A small contrastive image-text model, trained from scratch.
Model: 8.72M parameters, 32-pixel images, encoder arch convnext_v2, encoder num experts 16, encoder patch size [2, 2], encoder depths [3, 6, 3], encoder widths [64, 128, 256], text encoder width 256, text encoder layers 8, text encoder norm rmsnorm, text encoder activation silu.
Training: muon at rate 0.026, 5500 steps.
Data: 101725 training examples, 13.8 epochs.
Rows from block 7 of the image encoder of a small contrastive image-text model, named by matrix and row number. Rows with one number within an expert belong to one neuron, the router's apart. Each number is 500 + 50 x the weight over its row's rms, rounded and kept within 0 to 999. All counts start at 0. Numbers have three digits each.
Before each expert's rows are labels from the 100 images, of 14848, where the router gives the expert most weight on average: "strongest on" is what is common among them. Only what is clearly more common there than usual is listed. The data: photos with spoken descriptions (Open Images, Localized Narratives).
# router: router (encoder.blocks.7.mlp.router.weight, 16x128, trained with AdamW), inputs 0-127
# up: expert up (encoder.blocks.7.mlp.up, 16x32x128), inputs 0-127
# down: expert down (encoder.blocks.7.mlp.down, 16x128x32, transposed), outputs 0-127

# expert 9
strongest on: text has "trees"; text has "grass"; text has "plants"
router.9:457499540519469486542487459549438517561536554521499532390576573444471489450511359482517482569524325537526453515481445500401487526495527484414544460424410457518567559452543498447476565531446484475501501509566545563547467444417452505503489408550518438440580428512491522495537418461508510548452539500423412482530525437443413452568480514522559439483543490472478607496477480487460498527526
up.21:435500500547415528500500482332457452500487500508500455565500514493542450500582511500500500466500500500500500500525514830511500605500500440416500500500527523500541526500481500500500489500521500475500585500495500500512581500500500500618500573500488500498500445558614551506520500521542500500581565516437500460500500585500500500497500441500552470446470500500479545500572440554445418500500
down.21:541500500448500500455505527500500592500549550435628500448500580420512412500500539561500500500500535500500524479449500500426464470362590500519488605535580500618588545628478465627500490466430657500500492500521500500500500647602500429500500500465500500500500500425484482500500513501500563618457554500500404500429500500472425500544423500500500500466500500548500488500550500500494500500500
up.22:456641548500526576568500500431500560542546476500450500578500566500552582500500458585500542500513616500517463500411500663500455500451500500509500499592500500473500500522500435577483500500465519500475500500473408469500500415529500406592595452500569519566575500548572500523500539560514500500500500500461447500535500536528500500500560468500442500500562463488500462570534425483500392679407
down.22:540468448500473570434500510447412500512474500447402525414428543445590524500537500551543568500500453500479500500500500500500606556549405459593463452430500527500481500652373375500462500472500500465525500500467548588525470500500577500541547443513500489444500546500500480470500449546472562391424523552500428590516565492500535500500500500500459500500536500359435417609453558553480500500500
up.23:558625500550550483500506500458500500500500500483479500500432500500364500606433528500633500500500500528500556500550462649500500500554513450500500500500500500568500500500500490460500468326500436417500500500500545539438500587500564456500481438493500421500500500462518500500500615520592500521500595500500568500500436500500545500500519490469417472500500398392500500500485331500500500629500
down.23:448500500500552500604599381500659500500500457522449500500361500500601500450500500500460546500500526500571500500500500500612436500500500549582524500500500500500576500500500566531578500437513561521500500572553412500393500439548500500500500568500500500421445500500500477500500457477391421526500443556368445500527500525500603500616423500550486500500500469406447506522500471563405500500500
up.24:500572500544500432470500500451419518500524500500500445500500500500500517500500500500500430500466500500500500500442500825530500541500572526500500500548500554515401556471500500390518409479500500527479539557500500475500500526463631484500500401466536522500500522500599500450419593500527526500518500563500500520500543459500566521574474574540542500483534500500500564544478500500500388617500
down.24:530551500500500482579500500500433500500560413531500500500500500500480591500477473477556443461500500500664385524500500412500565500500500500434500500500500500500500549450531529473500649566444579500390467500500400540441455525551500500500526551500500500500500477390473478439500457585471500413500500433500500677500500543500500587500550500500500416547609538560500554448500453500500500500646
up.25:500555500500500500500500500500500500500500500500452500500444527500500471500500435500500500468500500500500500500500500917410418500500500500500500500572500500610438500500457409544500500591594605500500500500500500500403500500532500500500540500500500454544442500500599500500500500603500500500500500500500500539500532500500476468500500500500563500500500500555500537500500500500500500540478
down.25:500591500500500500411594500500628500440500402500500500500500582500577411500426500500500574500500500439626550500500500500500606500500500500500604500500500500500500500500500500446376500566500500406500500500500500500500376500450575500500593399546500500500500500500500500500426500500500500500500500500571500500500500500500500500500500500414500500500500500429500500578500643500354446500299
up.26:500653465452416419452531500418500432452454500500500500500500543434500500459427463500500500475500554443500523500447500632500500500500421500500440531500500500500500459500548500500535402477500500500638500375500500500500552500528500458500500500463519500500546500575647500556444500551558500520500553500500472474500337500500530500334500433500440451500500500500445500500525500500500314500500
down.26:453461500500466545462500452530500500435500467541539398500500546500541628601420558500573540500500585403600500500500500500533574500500470500500532441409587553500500500500534500500500500430500500593500500625469500570500530500500448500500462500407556500500500500424500441500535500553500449457500431606586500613500402382420500500597467528500500500500431500451443500419500449500367500500500
up.27:457583500534541510464480500326500487500489480468500500500484505472500495471533481484501564465523500479500526500500548897500500500502500471554500500511487500418566500416498500500429588500500500500500496488500500471515500548569500559511500499500500428500529474465500457469500436450521500500573556500500534485539500462474506500550498515559514514518500500500471529465462541460493396500488
down.27:347500575446400353414413500536500500425527457500551479442467502473518436557518507500519590500565500500556588500524498500500468479520500500555472556500500419577500551467478500500500442422504426330500500476473549500500500500456444536500500597644451500457500493483500613500500532463472424510427500500498458500500500533500500600497463500500515406515500501500500602503415498500494506569438
up.28:500489649500500500540500486500521542500500500500486500532532475493500513500546573500454500500500559500556500500442609636500500463500408500449506500461500515488500440578475477500499595424500500500484409571500522552500500500529635523500500500532482625424410500453531500500495500500500376500500433500525463474500536270477526573545486685500500535539500531457500500500500500559465499500500
down.28:500532500333646500500500500500420500500608500500500500500500500500410498500564424500472305384480425500500500483495510500500500479523500500500500500500424549500554500587394319500503560500500480500500523500476467500562500528540563500500500500500500517500544500542511500583500433500580500500482500524497500500500500500500500564595500631538416500500500500619449485500436500500542500550588
up.29:500587383500591500587500500429500500500474500500537451500500500500500500500500536500500519500563454500500500500509500847492500500500500500500500500500500500592500500500500500500500500500500526500500500500500500395500483500362500437405552500470405500541500500500500461500500500500489469500587507500410388481500500660500500500500500500500500588492500500521500455500500500455596500518500
down.29:500500504500540576500443500500745500604500496500441500500500500555500554407612576544500529558500500544500350477532427500518500500500500500612467500535500504589500482500500500500500500503500500500565500500500427476674498500473517540500500500395500371392500500500448500500500444457500450441500500500500500500500500533500500500500444498500485500500500541521365500500500422533545422427500
up.30:487627461572479428500472500569500500420491500500500584500500500493500500500500500592500500448445547467482500500546500673461517496500500500500584500500500500500398514500500500499500500500489390572544529500451500500500500500651642500500475527500500416500456500546738500621399500505590608475459500500500500500500500523548500486500518500500500536500551500500553515509500500414465526508538
down.30:440570506500547500500500500500547500455500659539500491528500419500616500500428529407500500458536500500563500500500414500524500500421500500500500448500500452404485625500500447500585500448508426500539500620500537500381584484443500500624500500500500500363500500500500599500500500556657478587500500500500500430500500500500463500500566486433452499540500509558527500500501478500500615500619
up.31:500541500500456536453512500430414536544505500561594500578479560544450500500450500573519499500500500436500510515447451731505500443500404533439529593489500500664454522500578509500500484398467414589536539483471457500525500480503500500500500507500500505500500500500644459578485421455548484478500623500500500470500500459440572500402500490500410498500479500500460458596478500500438500504513
down.31:500500500527598500500522441414551500510507500573516500602500504417473500597479500645466540500411469500522500490500508500500526556500500500500500535541491500500498500500345500532537500558500562577500557500510500502387453464500589506407500500559424441492433416500480512482500500495582567563429410569498565409500500441394592434576474455508410463500445500500500561577586500500413519500456

# expert 13
strongest on: text has "grass"
router.13:495476529539498533538527432481450510451555514520492517497579479476541466490482468459556445423474491546422566516544478484560419458480537455599461579506570540530504431459518473524529559486499527520584590471398480513562570435567517471542529524503557449501560535423500531524479529509452506465568470533514392423565626558504485503496418524497612439463430399415491479564348542491450503555468
up.21:500580533657500500500500442251500618500507500500423500390489452500506500498500500506500500547500500500518500525500500599500500571500549361475500459500498500386500546426448429500535500500380500459500500500500500493500442500500500500550500538500500500500429500520500500561500431591500500500556500500500453461500500362500483500500500472500500500467500500627500450500464495464439500633500
down.21:609500407587500542577500500501500500666500511458500500500500500547500432508500500550432500514500500506547500500500500500500500500500500606500500487449500522611500492500500500500392500454500465500500396602500625500411609529500445479500500479592500500427508500567544500431585537442427500500500510481500500431545500500500500569533400450551500519500500550501477500500438500500517445686360
up.22:489500511500500500532500500388529539500458466500500486458500457468500500500410427500500585500500500451541533448472435750532500500500544532500438500578500519498500570640471500516575500483500444500500525525549535500537551500500573460500500473500558503340500478500509500491500561468522500463500541500589435500404403500500500454498500409471439500500500621506509518500539500604500521653500
down.22:500452412590497500420500500500365500482490500415489500622500500501571500504500368500515547380500500500500500500466500435429500500549500500401481531453442580500432500514500500488500500500500500500500652500500500500418530500500500426500500500500432500500393433500550500500500511460653500500500500539500617560585500500410442524500500456500389476500382500500609500546533500500500500594500
up.23:500598500500500500562500500348500445500491476475588500500555500500549449578500575276500500500534500506569500500500500831500446500500500500500500500500500500500560500390500500500437500430500500500478500500500500612500516500500380475500565445500487500500521500500540500533500500500500505500500496529500500500500557500500500526500500500500500500500500500589500546480500500500500500548542
down.23:547500500502500325500500500500500500458500506500500637500500500500500500509500374500540500509602549500500501500438397342500500550500500580489500644500500500500500500520500500500500500500500500500500434589545500306500328500500500500430492500500500500354500500411500500514500500557500500500500500500553450500500500576500441644500521500500430500500500500426500500500463500500500500500500
up.24:448500500563483500500500489472533433444540509500500537421500388500500419500500500500537432500500500500509407510500500664500500500500362500443436500594447500425469500500500538480500350486500500566500497500440492500456473500500500549521526495446500639442575480492672500500405500517500556501542500547500461461495500375500500448500556503481392503525459484429500432500500430442455500606457
down.24:500419551500468566500500551562500500550500592500500500565500563500501461431500450583416500583509451480500557500500469592541447556505500566539458481428500500510616388509500418574602438500500546500443500570410600428502500498493500500518489429621380500500532500388500593484478517500542524500500500534479556475489500500459429559551500500470500402503500492525488591463434500446517500534360
up.25:471688472556500464500500458535500500577500444500392500500430500500455500500500523500606492529447460446500500500500455791448460462542442500500477500570538500457465556511547473468500500602500500527556565500500500500571444559500389469480500418525500564552447500511543461500500484452500553555458500529494429500436500540537500454500500505500500483500500537500548500575500578500500424449500
down.25:484556588462436495479586472458461474442500483560424500521500605469434500622415503500500500500500500592552500406560500582578517500500397435468455543576550445503443500500675500500455500500500390500576500563572595500500500500500462415522558499564525580555500576462500462553500500500475500500518475500629459535500500481500467516442410500500537500500500403409500500500500471505500546500570
up.26:425659500500500442608387500416500500568417500558500500500448500500422475609500390459500500500500500500591427500554399736500500500568500485595500437500500515522500500500458531500500500500571500500417500472456478447426500532500469500443500414481500371594426500500500500500500500487500500500446556556500500500423450500500567500500533500500500500526500523518500500500554500557525500537500
down.26:500597464572500540500395662524500435500608500500500500500500500436524500500500541454500500438500556500560573404500500581568641500500500500485500500500500500484500394463468464459413500500471500591522437654500500463500575500462500500500536617500543500500500435500583483390500480500500500376558543500500500422500500468388500500500464580500500500535594457526500524500441500500500406500500
up.27:533584500500500427576423500500468500500500426468609500500496500500431500560500500496500505500483500456387500500465500726500484531500500500439470609500524500500435500500500500559527402500500500500587440500587500546413500500463500500389500500455480500533500500500500385500500500500392530428500500473500480500500427449500500460500661571500509500500500500501500578500458454344500423564488
down.27:500423611505500500500500462353662500359500480537500567577500500452573500500500500500500500500500500500500454500500401587500500500617500500500500496500500500440446602500500354500500500500500448500500500500500500541500500500500500370500417500453500511500500500460500500500653500567550438500620500500629500500500596500500500500500500423500500500501500503500500432538500500575467500582596
up.28:576620476463500500500547429530429482500469500453500500500460500500500500577500597600624500524561545500518529500452500756500500563443547500440500464500500578415500532656500447500500500500520500500448500500442500470500500500538585419500464418543500531500500500500500500500500500500500500533500482544483500500500500500622552500538612500500459500500461500500500500544550500576500500660500
down.28:404500466482500500559500500500500451434602394500500500500408500590476500500574500500500500383500443500500500398433540500500500500500500533500500533500500500551500500500526500459609500433500500500500333500514442425595572475500500500500500515500500470550460500543500500500659500500500608500500371500428500500500423500500500500500500500618500500500500543500477500589500390558500313500500
up.29:522724548529593442478574500596453518446534500463418482500500500573534489419529486467500496500500500497497458488560500747500500500556416460450497481500523536500500556519512500460480545453517442564487500508623500500500539500500500500513557426500500500500552521554573452500419546500500467500528447477511486516437481455486490404500456449577434451500500500500427447500512500560534420461500
down.29:396479472495500520551463500488392524595524496521476426474500650549510500437502598500467500500500415500575456552530500435500500544539500500510530455500500507565518575500512474527546441486431620486500490584458547621573474500507510521500557500414514449457430492490500563558500410487563471402445500567457586501535500412564549500566410503568500477501390469500500639500480450471500500500478
up.30:489500499500532500500376541500639500500500463500566500500500500500500500437500500448534500500479500491462500500419507828371500500498500500500500500574482500500500500500500571500500588544473500503500585500500564408438407500500500500500452393500500500555500500539500480457500478500414500500541484497500420547500528500515500500550461500500410500500500466500462500500500573433513500636500
down.30:606500500500394648500575500500500500438542500416538532500692488500525500500500500500500500500500593500500500500534545398500477500472307500500500537488554500609431500501500449536500413476500478490475500500500500500500404500442500500500500399528500500500500500500500500484643500500572501500500500496500500500500500500364437556495530500500475429500412500500596500500500445541500550592591
up.31:500560500500500457500566572500500476500500500539429500500500549500500478567500584500601500590458500500500452500500480773500406500569500534500500500575470558543446433443500593500461468470500500500500500500554593500449594500540600500500500500500484457518500456500663469450500500500500500500500499500500432500465518500404500439500500494464479500540500535557601463500500500393500533628500
down.31:500579500500660529500500500500500500500566500598500525586536500394539500500561391500500543443578500465500420500400500500500500393500500536386572537500561500500500500424517500500633500446500500435500500500500500500471500500538596421500500467500500576397538500500569500434500500500609500500397428500430469567500546500500500625442500526500473500500500592500423456500562500615500500500500

# expert 15
strongest on: text has "people"
router.15:474540479453469466514507435518517489509554464509520525480504559412485439539454492434536495527633436405522524432487317483596485547481503541443422508451441531541463507542512556532460425594530440594519448567641520534490465484519572522508442464511479485535499505502491533386561496405576526462361539559542543512479496486546549514466485457553489482521530508509511428480539471485474537516412
up.9:459616445532400551500438566500500500532516593511500489500555507532450537426525492500500555500500485492500498507500387754500462417508500501549537500491500500399488500500550566424376496483478487440543448500500520500524568489500500456565500468509500500500524500491622500500484500499500524500675418500580554533500537500500495500500500519539500528500485500556447480500541562500500351500500
down.9:350561602500458494500500500514672501444500500549488420500500500500478500500500618427491612609500500500499500500470441470549568519504484489500500482500500500431500500474525537500500498480619514500500487562526500420464500527500433491438431500500500574500490450469500462500506500507500525500500514565539500406479474500466534407498620421549490476440500443354485390475495500519500489662441
up.10:475575546500500500500500500312579500500500500500563500528500500474500563465500500500520500418500500461500500500409468855500460500629500541500500500528500500500500500500500445500538500500426500469500559500500500500500500500500511458500446500461500500394500500500573500524500500500500500439500500454500500500500500500582500500500583562500444500500440500533448500545576500500543500611533
down.10:538500500559500594548500500500500431469625500500500500500596500500500500669500500442500500375500500530500500500438500500442500405500556500500500500393433554500552500572500500539587500601500500467500539500500405469500500443556554547472500500500543384467500534415500625500500500575500500500630500387521500402500621500500500578399500430500451500500500500500500500500500500547569500447500
up.11:500664394564500513500494488376492500463500500500500500589545514439451500500500472500426500500500513500499500500589500859500500382500500554474518500500500500500466500459470500445500526456543500390470450500500500570527479543464500500500500500500437489558500500509584545559500456535500536500500500500480509452500529542500525500510500500500500500480500500500484500500500500500500500619459
down.11:500500387568500445439500500500500500500500500500500500535475500500500500500557500500568500500540500500500530531488419405437500593500397656473500500521500500500624410500529561500500500578500500431504598406500500500500535577527500500380500500500500468456500500456517500512500556419486500500500568500500475500534433500504500500671500413535500461605500435668500500500415408582563500554500
up.12:500621467500500639500446500500500500519500500443503500473482500500500500500497420500500500500500500495450506529500500674500560477500500500600500500500531444500500500500500409500566500500500458330500530625500486500500500500504500539473579609418500500497500500469585402605500500474500500580500459500500382689500527500475500500467459605539500500500500404394500500500500500500500500584500
down.12:563500467596500442500500500500500500409500500559594500533500497500500500500505500490439500500500512615500556500500399500593758500636500500554498500479493500500477573500345500516500376500596487500500500500500500407500500500500500500500539500500500500500500342500493500500434500500540500500500500624543510500500500500500500464500579500500500500419500616532500500500436500500500550568500
up.13:482605523500488500529500511449551500435472500500500500553466477520453515500481518500443500500467542500437500540500563710498500500500452572524431500500525449603532562523500524469550507500507538482500556534500500464560620500500382500500579543472543585553552432500578533540500500571500465519513500492426500546473500451500532658537523546500500564539559433441500437551534500486573364603598
down.13:500562500500398493607537510553571529561420346629476425465500458410500513555496487500500544502500500609533505426500428505557512500573500500500470500535500417478614500395464500576593586499508583500430500529556585483469580526438431464543500523483500555569500491574500547513438500564425414500500500500574543460473469502536433500493507504500515500500492418479500488500500526478554480419420
up.14:500630416500489500523563500402500500431479500538500500434422555500500500500500500500500536445413500500500500500500500723527500500500500441500442500500500500500500500500500500500419415500500500446568500500500418564500500500580500471500461500500428500415500500500502500592500618500522500500459551500604620436500426500500552414500500500519500500500456404644377500500397500430500500500565
down.14:500500340500500535500580525582414500500431436500500434425528525446458608475500500500568500529500500500500500500362500419500500500500466500595500500500589500469500290500500500500579436463500592500500500452500500500500525526500500500435500500554463500500458500500584500680500500437500500500500553500500500500402551500435500603553500500500473500548500553403500500500500500500500500606570
up.15:500500500500500500511500463283500500500500500500500508500500515500488472500500500500436500500500500565521525589439500758500500500500336500500460500431465529494428500470500487406503500476540500414500500500500500535500500500572555524521500500500506504500500500533585398500426500559440519500583467426500500500505500500539609500500500500500535473500500448500370500500500465500495397642500
down.15:500574500500518500388500535488575473467589500500454500421475506500500500500489500500500452626489441439500595500500518357500500500566459575510578516500521533505500385551500546422613500605500474500589505500500444458620410494500476500447391422359500511525500500466500502500500494500500611464500528518500500510444500559500500592478512456500448486500498390500500500500362508500503500583500
up.16:445553535514442442372516500500500569517512500500544475559432426469628500509426500500500562425484484397500578552530445744502558378475590500500493500500492500500533594481474445458595500500525531500417500500503500500500433500500481498579500451500645500500500435484556500500440500496437500548491500500500500498440500478500500449500500452500526450500500500500483460519490464537461382575540
down.16:500500500509496500445500355532481500500525556500500529618414500500500565500500532511578501547500500441610399508500500418378464500500553500500549514500500540475500500500571396500529500500480500431511521631492500403500519500500500409477413573500500477538500544500540500500455416484636500500500487500500440550572547491520402500500500452459529540408541486500488500500383474523474500677422
up.17:432644437551500520534500422410500430455500598531500500557500561500500483399524500500500500364500500500565500446486573671500500500445570575500541500500500500500500500571491500520500500500492500500504500441500500500411500500502328500585416442500500468533500439500603500500500470457500500500500530458500390500500500500532500500500500542404500382470433426559500523448500500467500464589596
down.17:392379534346500476579444500500581538500589436561467500434500500462500441591500500450562500558446461500500511598500500500500500591500500399500500539540610546500500428415442500500500572537537500554596464500562500464519500480406500614500570463553442500443464500500586447500366500500500500457500500472424417500500500540440539500500500573500500500518451435500500500439500500500529500526583
up.18:520650557521495397499529500538527397500500549500379500500500500518567500481500500500523565482500500500594570443466500710450500500544446425500501500500425532500500448443455467449500421500570436545525508550500479471540555500443500488462464447500527598500519530540608500482500511500399500500500500542556380529520500500500508568500524524500500519507563500399418500482500500562422359500500
down.18:562419548500500512556500500531746500467500500420582530563439488523428500501504500489500500579500563447570567430488568468449636476500500500527517500500500500481500500473500408500594445522587388545500485500500487457392445503500517583489500500500500500500499572560500500466500618476428527526501500500460530481625500546508502530500500500500445500388548570484544452466449500461500500523436
up.19:500695496493500500474500526500551490500475468500473500515536500500506500532562537526581500434524500500465500543500476847500500428500509500520481500599500500549492609604471446500558500500500500433500507522524500500500540500500463500500458500537458523500539484500612468500537491500514554500500581549460433500500500540537487551500409500466495500500485415500475582500500447465492500500483
down.19:601396361500518500433563500558500431533500387500421434500488649500534543500500500500563544490609477500509500467557500500500500520461500500639500548417487500568500430500547500500494432426500500500519500500500500500557500500500500500569493421481460456500519553565517571472620451500516496500528430500500500372500472500620500500549500509500500500405361500401500589457500500500487534500500
up.20:430623500500507458500571500298500500500500500535518500518459500488500546491500487486500434500453522500500499584468500791500500500412500444500500500593459555454496566500426500500500500474500554440534500540496592500500500457500500487550500500479500500378529500522591500468500488500500500589460501500500500511500500549432426436487500520500465485500496500525531508484500423536500466630421
down.20:462331560563500416500500500500500500482539523500500500596563429500500500470500500500500573467500404536500524470428500500500545403458500500523500519500500408412648455513428508559500394500468379397555434462500590475467500500500500500438553563602545544500500406538459500500482517526500500588500553407500563500573570500466500528470500500444428527411443528421479500464500556445537500500500

# expert 2
strongest on: text has "people"
router.2:419547516521458544462542453583522422437464552512550513501548382461442422367446448491520477468621535545518464496490500482583545579460557574398481502472537517516493465543442478491436466561505369472562600501465529507438488497466509508545471532551441496508576507424487537440457507428499450488537470403532547536577490601446497559518439413513499446556461494478524501464533496534440513534422
up.21:414606500468546548500500533458521500480544480477500470476500521552500459589500472479469530469500438500500500605500531685529500435425536455500500553552500500532593500468500528468548447500500521533478452540557500472500461543500500543500500594530555500500524561500601412500535574561476500592342566439462500500552500500558533435563439432549551541440571477500568520556500461468500521663453
down.21:569459500529564500470500577500439500575539650445527530500603500500468599456635500539405500570344500470500500526459500465595500500500500500500500500429500470500528536532500464500420500500500500500500500459500444430500500462500500500500500454435500526500462436500500532500444574500423500500500500500500597500601469500595500464538437500500544474500327471552500500458402500456500603606430
up.22:560535500544471420530528500500474500500500475466557454500500615500478571554555500560500500468500500500500464471540500816500500465450467469500585464500500500500533500500500500500500500500440500361500456500500500453500478500500449500459500523531441500500500530500578554575430500522500500533500447500500500500448469474459527555458500423527457500436583530500500524500438448500474500710553
down.22:553500541439568626448500417500500500500500459533559500468500442500500464500500349500500500533500579414467500500453500469500455440557429583465404535558546535540438500500500500500567500500449500442542500374500500500602500500500617410500434470553500500435500604500500500500500594500581466500435470545406532500457430556500500500415500500586500500410556500500500500534569554500500465500642
up.23:453588609500458447560500508500384482500568563463494444500422500500527498500502520500500500484548524500507500483473500814500464477526500422368477500510511500478492500538514410500430424500542480500558500611481500444500601500623537500494507545452500547500500512499609500484490500465500475535492505526500500500544500487500468502500538556498452500500500517500456500468467461500500399578451
down.23:376500437500371495493500500500500480432478459544467458450541493500525500507589436445568372500450469488434500500500524563518596552500443508541500540425444500562505539450502461603500511557389590500413516577569481497492500520500500504522440565566498464500500611500541603579500450471500548454462459542500500589564500548470539519431500500500491542601500572484500500560500414574500576574440
up.24:450464500500465400500354523524553450500460500521500555384500500500535500596477525500477547500475558579500527560500551643449427500500474429500460535565500480454464524475500500500446555433500524606552477443566558500500521500500537531562540500461532548378531500471727479500550522500469543457500476526500532500500500500500462500500500500451500475527545500447479500479384500500500457661478
down.24:430549500500564413500500500564555500562538440500424500540500500500418500612500500500500591660553500376500456466500443500500500546445500457500394500500500463500540500500500500500500556500500500500592500561500561500465500455500437469562500447500428500560441385535448500447500399574557500533500500600500500500424420500559542569615457400500551348500500500500500461448500500556500541469500
up.25:452624403500422408500500454360500500500500500586473500500469500462464500451500500500500500500500573500500500500543500672546500427500500500430500500564466475425500552545500576500449539500500452500568500552500500459500538500500552500427436398500500634560544500500628500500500500465500500558441404500500500571500612500500500500500460562500533500579442500474474409500525500577462386600500
down.25:557500500537500500595500555565562500500451562544569500352571430586500467538558555456500442561445542566447500444427500532531468500457530500500532534469544500449456500436500500500500500500500432452500500500500500548531500391457500500458466500396539500500566462602406581500465544468552535409531500537407546500500558500500401434407500621460540582384423562439500460500565500500500500532500
up.26:528500500500562569555500559481500522500500605560500500500500500500445399558547542500420500441500564500434500479569500730500455500464500435500468437500500543500500500397500547500500458500434444500551557500569500500441478596500408500500474477385583500566500520424672500500500448480548520500500416500403500553500541500500500447576473452500500531523500500419521580557500500500500500568500
down.26:500384500500500383611500500500500455426500653500500526454500500500500331500564466500500500500500452540500579500612500500500500576528500538500533500500500500396500500419446480581500500523500524500428586500500621500587405500500500500500523420500500554575548551500458500500500524500478526479500500500500569500500457500474361500500544530454479500500442500606539500500608500541466618585539
up.27:500571406500500497385424500500554500500500500500500535442500500500500500535509500445437500520575500477452499500500608817500500500500500486500500500471500530468500500500462500500500500500500506500500500500500500538500498427500445500500461496500500500500416500466749500517532482500442500500500500456496414500500500500500553484500499500464530500500500500574381494514546500500553456632525
down.27:518566500336448500500586500538500500500500500500304500500500500500500457651500500500500564429500500500500574500500500500500424490579500574500500500500500500500551500500500500500439406500423466487504500500500500464500500500500542543471385500580500500477451621498500500500544560500634654500500481500500500465500500628500518544554500500459441500500500500500500388535500571626500483500423
up.28:482591500500500500500437483440500559500478500560556552538500547436563500500556522554500601500500500509500466440442500674500387447456484520500500500558521517473464573506512500515500500479451451410459500526424507560528500571525605438500535500442454399380469500415621462500493563500500500500475500474500486500425500500500541500500500500538450500468542500428500500666500500492500345620500
down.28:458451568500426542531500500500409500324500472500524500379500500500500559501500528355500500500575500500500583500528500503458500612500519500500468540500500500553577546375580610500500500582500470500421525500500439385500500500447500500500500490582500500562500500500500500593506455500500426553500500601500500500500447500500472594414500470472545450500537554500500496365500453500528500646500
up.29:500500500500500509500500518567446500449494500423500565500500433483539500500469527500512517473486583461444465504500500837420500500500500500463559500447500500500461506500500500408550507500500447616500500500500553516500560500500527452500579500500561500546491567500637500500369500496500500580500500510500336500532518500497454500500427481537500578500500500474463500537500562531500489500500
down.29:436500500500500500424500446500550595474589500467446500314531500606438500500500500500500500571500500500500500500514558500500500500584512454500500622500500521377500500413530570462500500540567500500500522500534618500500451510500500508495458500518449623500490425500352500500571421500500563500640533500476500456433462500500523564500459414464500507500500632505500456500483500586521587555491
up.30:508551500500571500500407500500500487500499541504500541508500500500500500500564530540500534500500514500482555500500442793500500500511460534617500543460500463500500500500448500500361415500454500492500500500519500500429500491545463533500500500500500500500563500500605586500594415500500500500500594500500351500389500500500500500380500500500494450510500500500500500435500500427525426601608
down.30:418542500584577399575500552500500500500500500370484500590457469500500452500602500500500500500500500454500500500500500359500500551600500500500588562334427500500500500564500500500500500500500438500500500500547500473531500550500534553500500451500500500500577507624500500500570500500500500500399500500500500500609403500500536574629619479500528606500500375500500500500546574410500500500500
up.31:536563454500404450461500500462456526500500500558472500467446500500424460500533565545464463469554431500554500500500500756450531461500460589530500500500500500527448595500500500500500430500539547500500450500445440455615500542500463500381442429463500413500500500575623500500537552500566500447460500500539393500440500500500500453500438453500539429500500500572500465452500540500451416611500
down.31:500397589534500543454500398470500500539500500500441500530551459500545584559383500451446500500446427500500454500529447628450500500500500500500500412500551500401466445418500567500500500500500500500537500500500500587500500540575500446500531553450579545500613606469500400614544500500471500500456500500465563500465570409575432500460500500500617583500550541500500404439570426500500500554580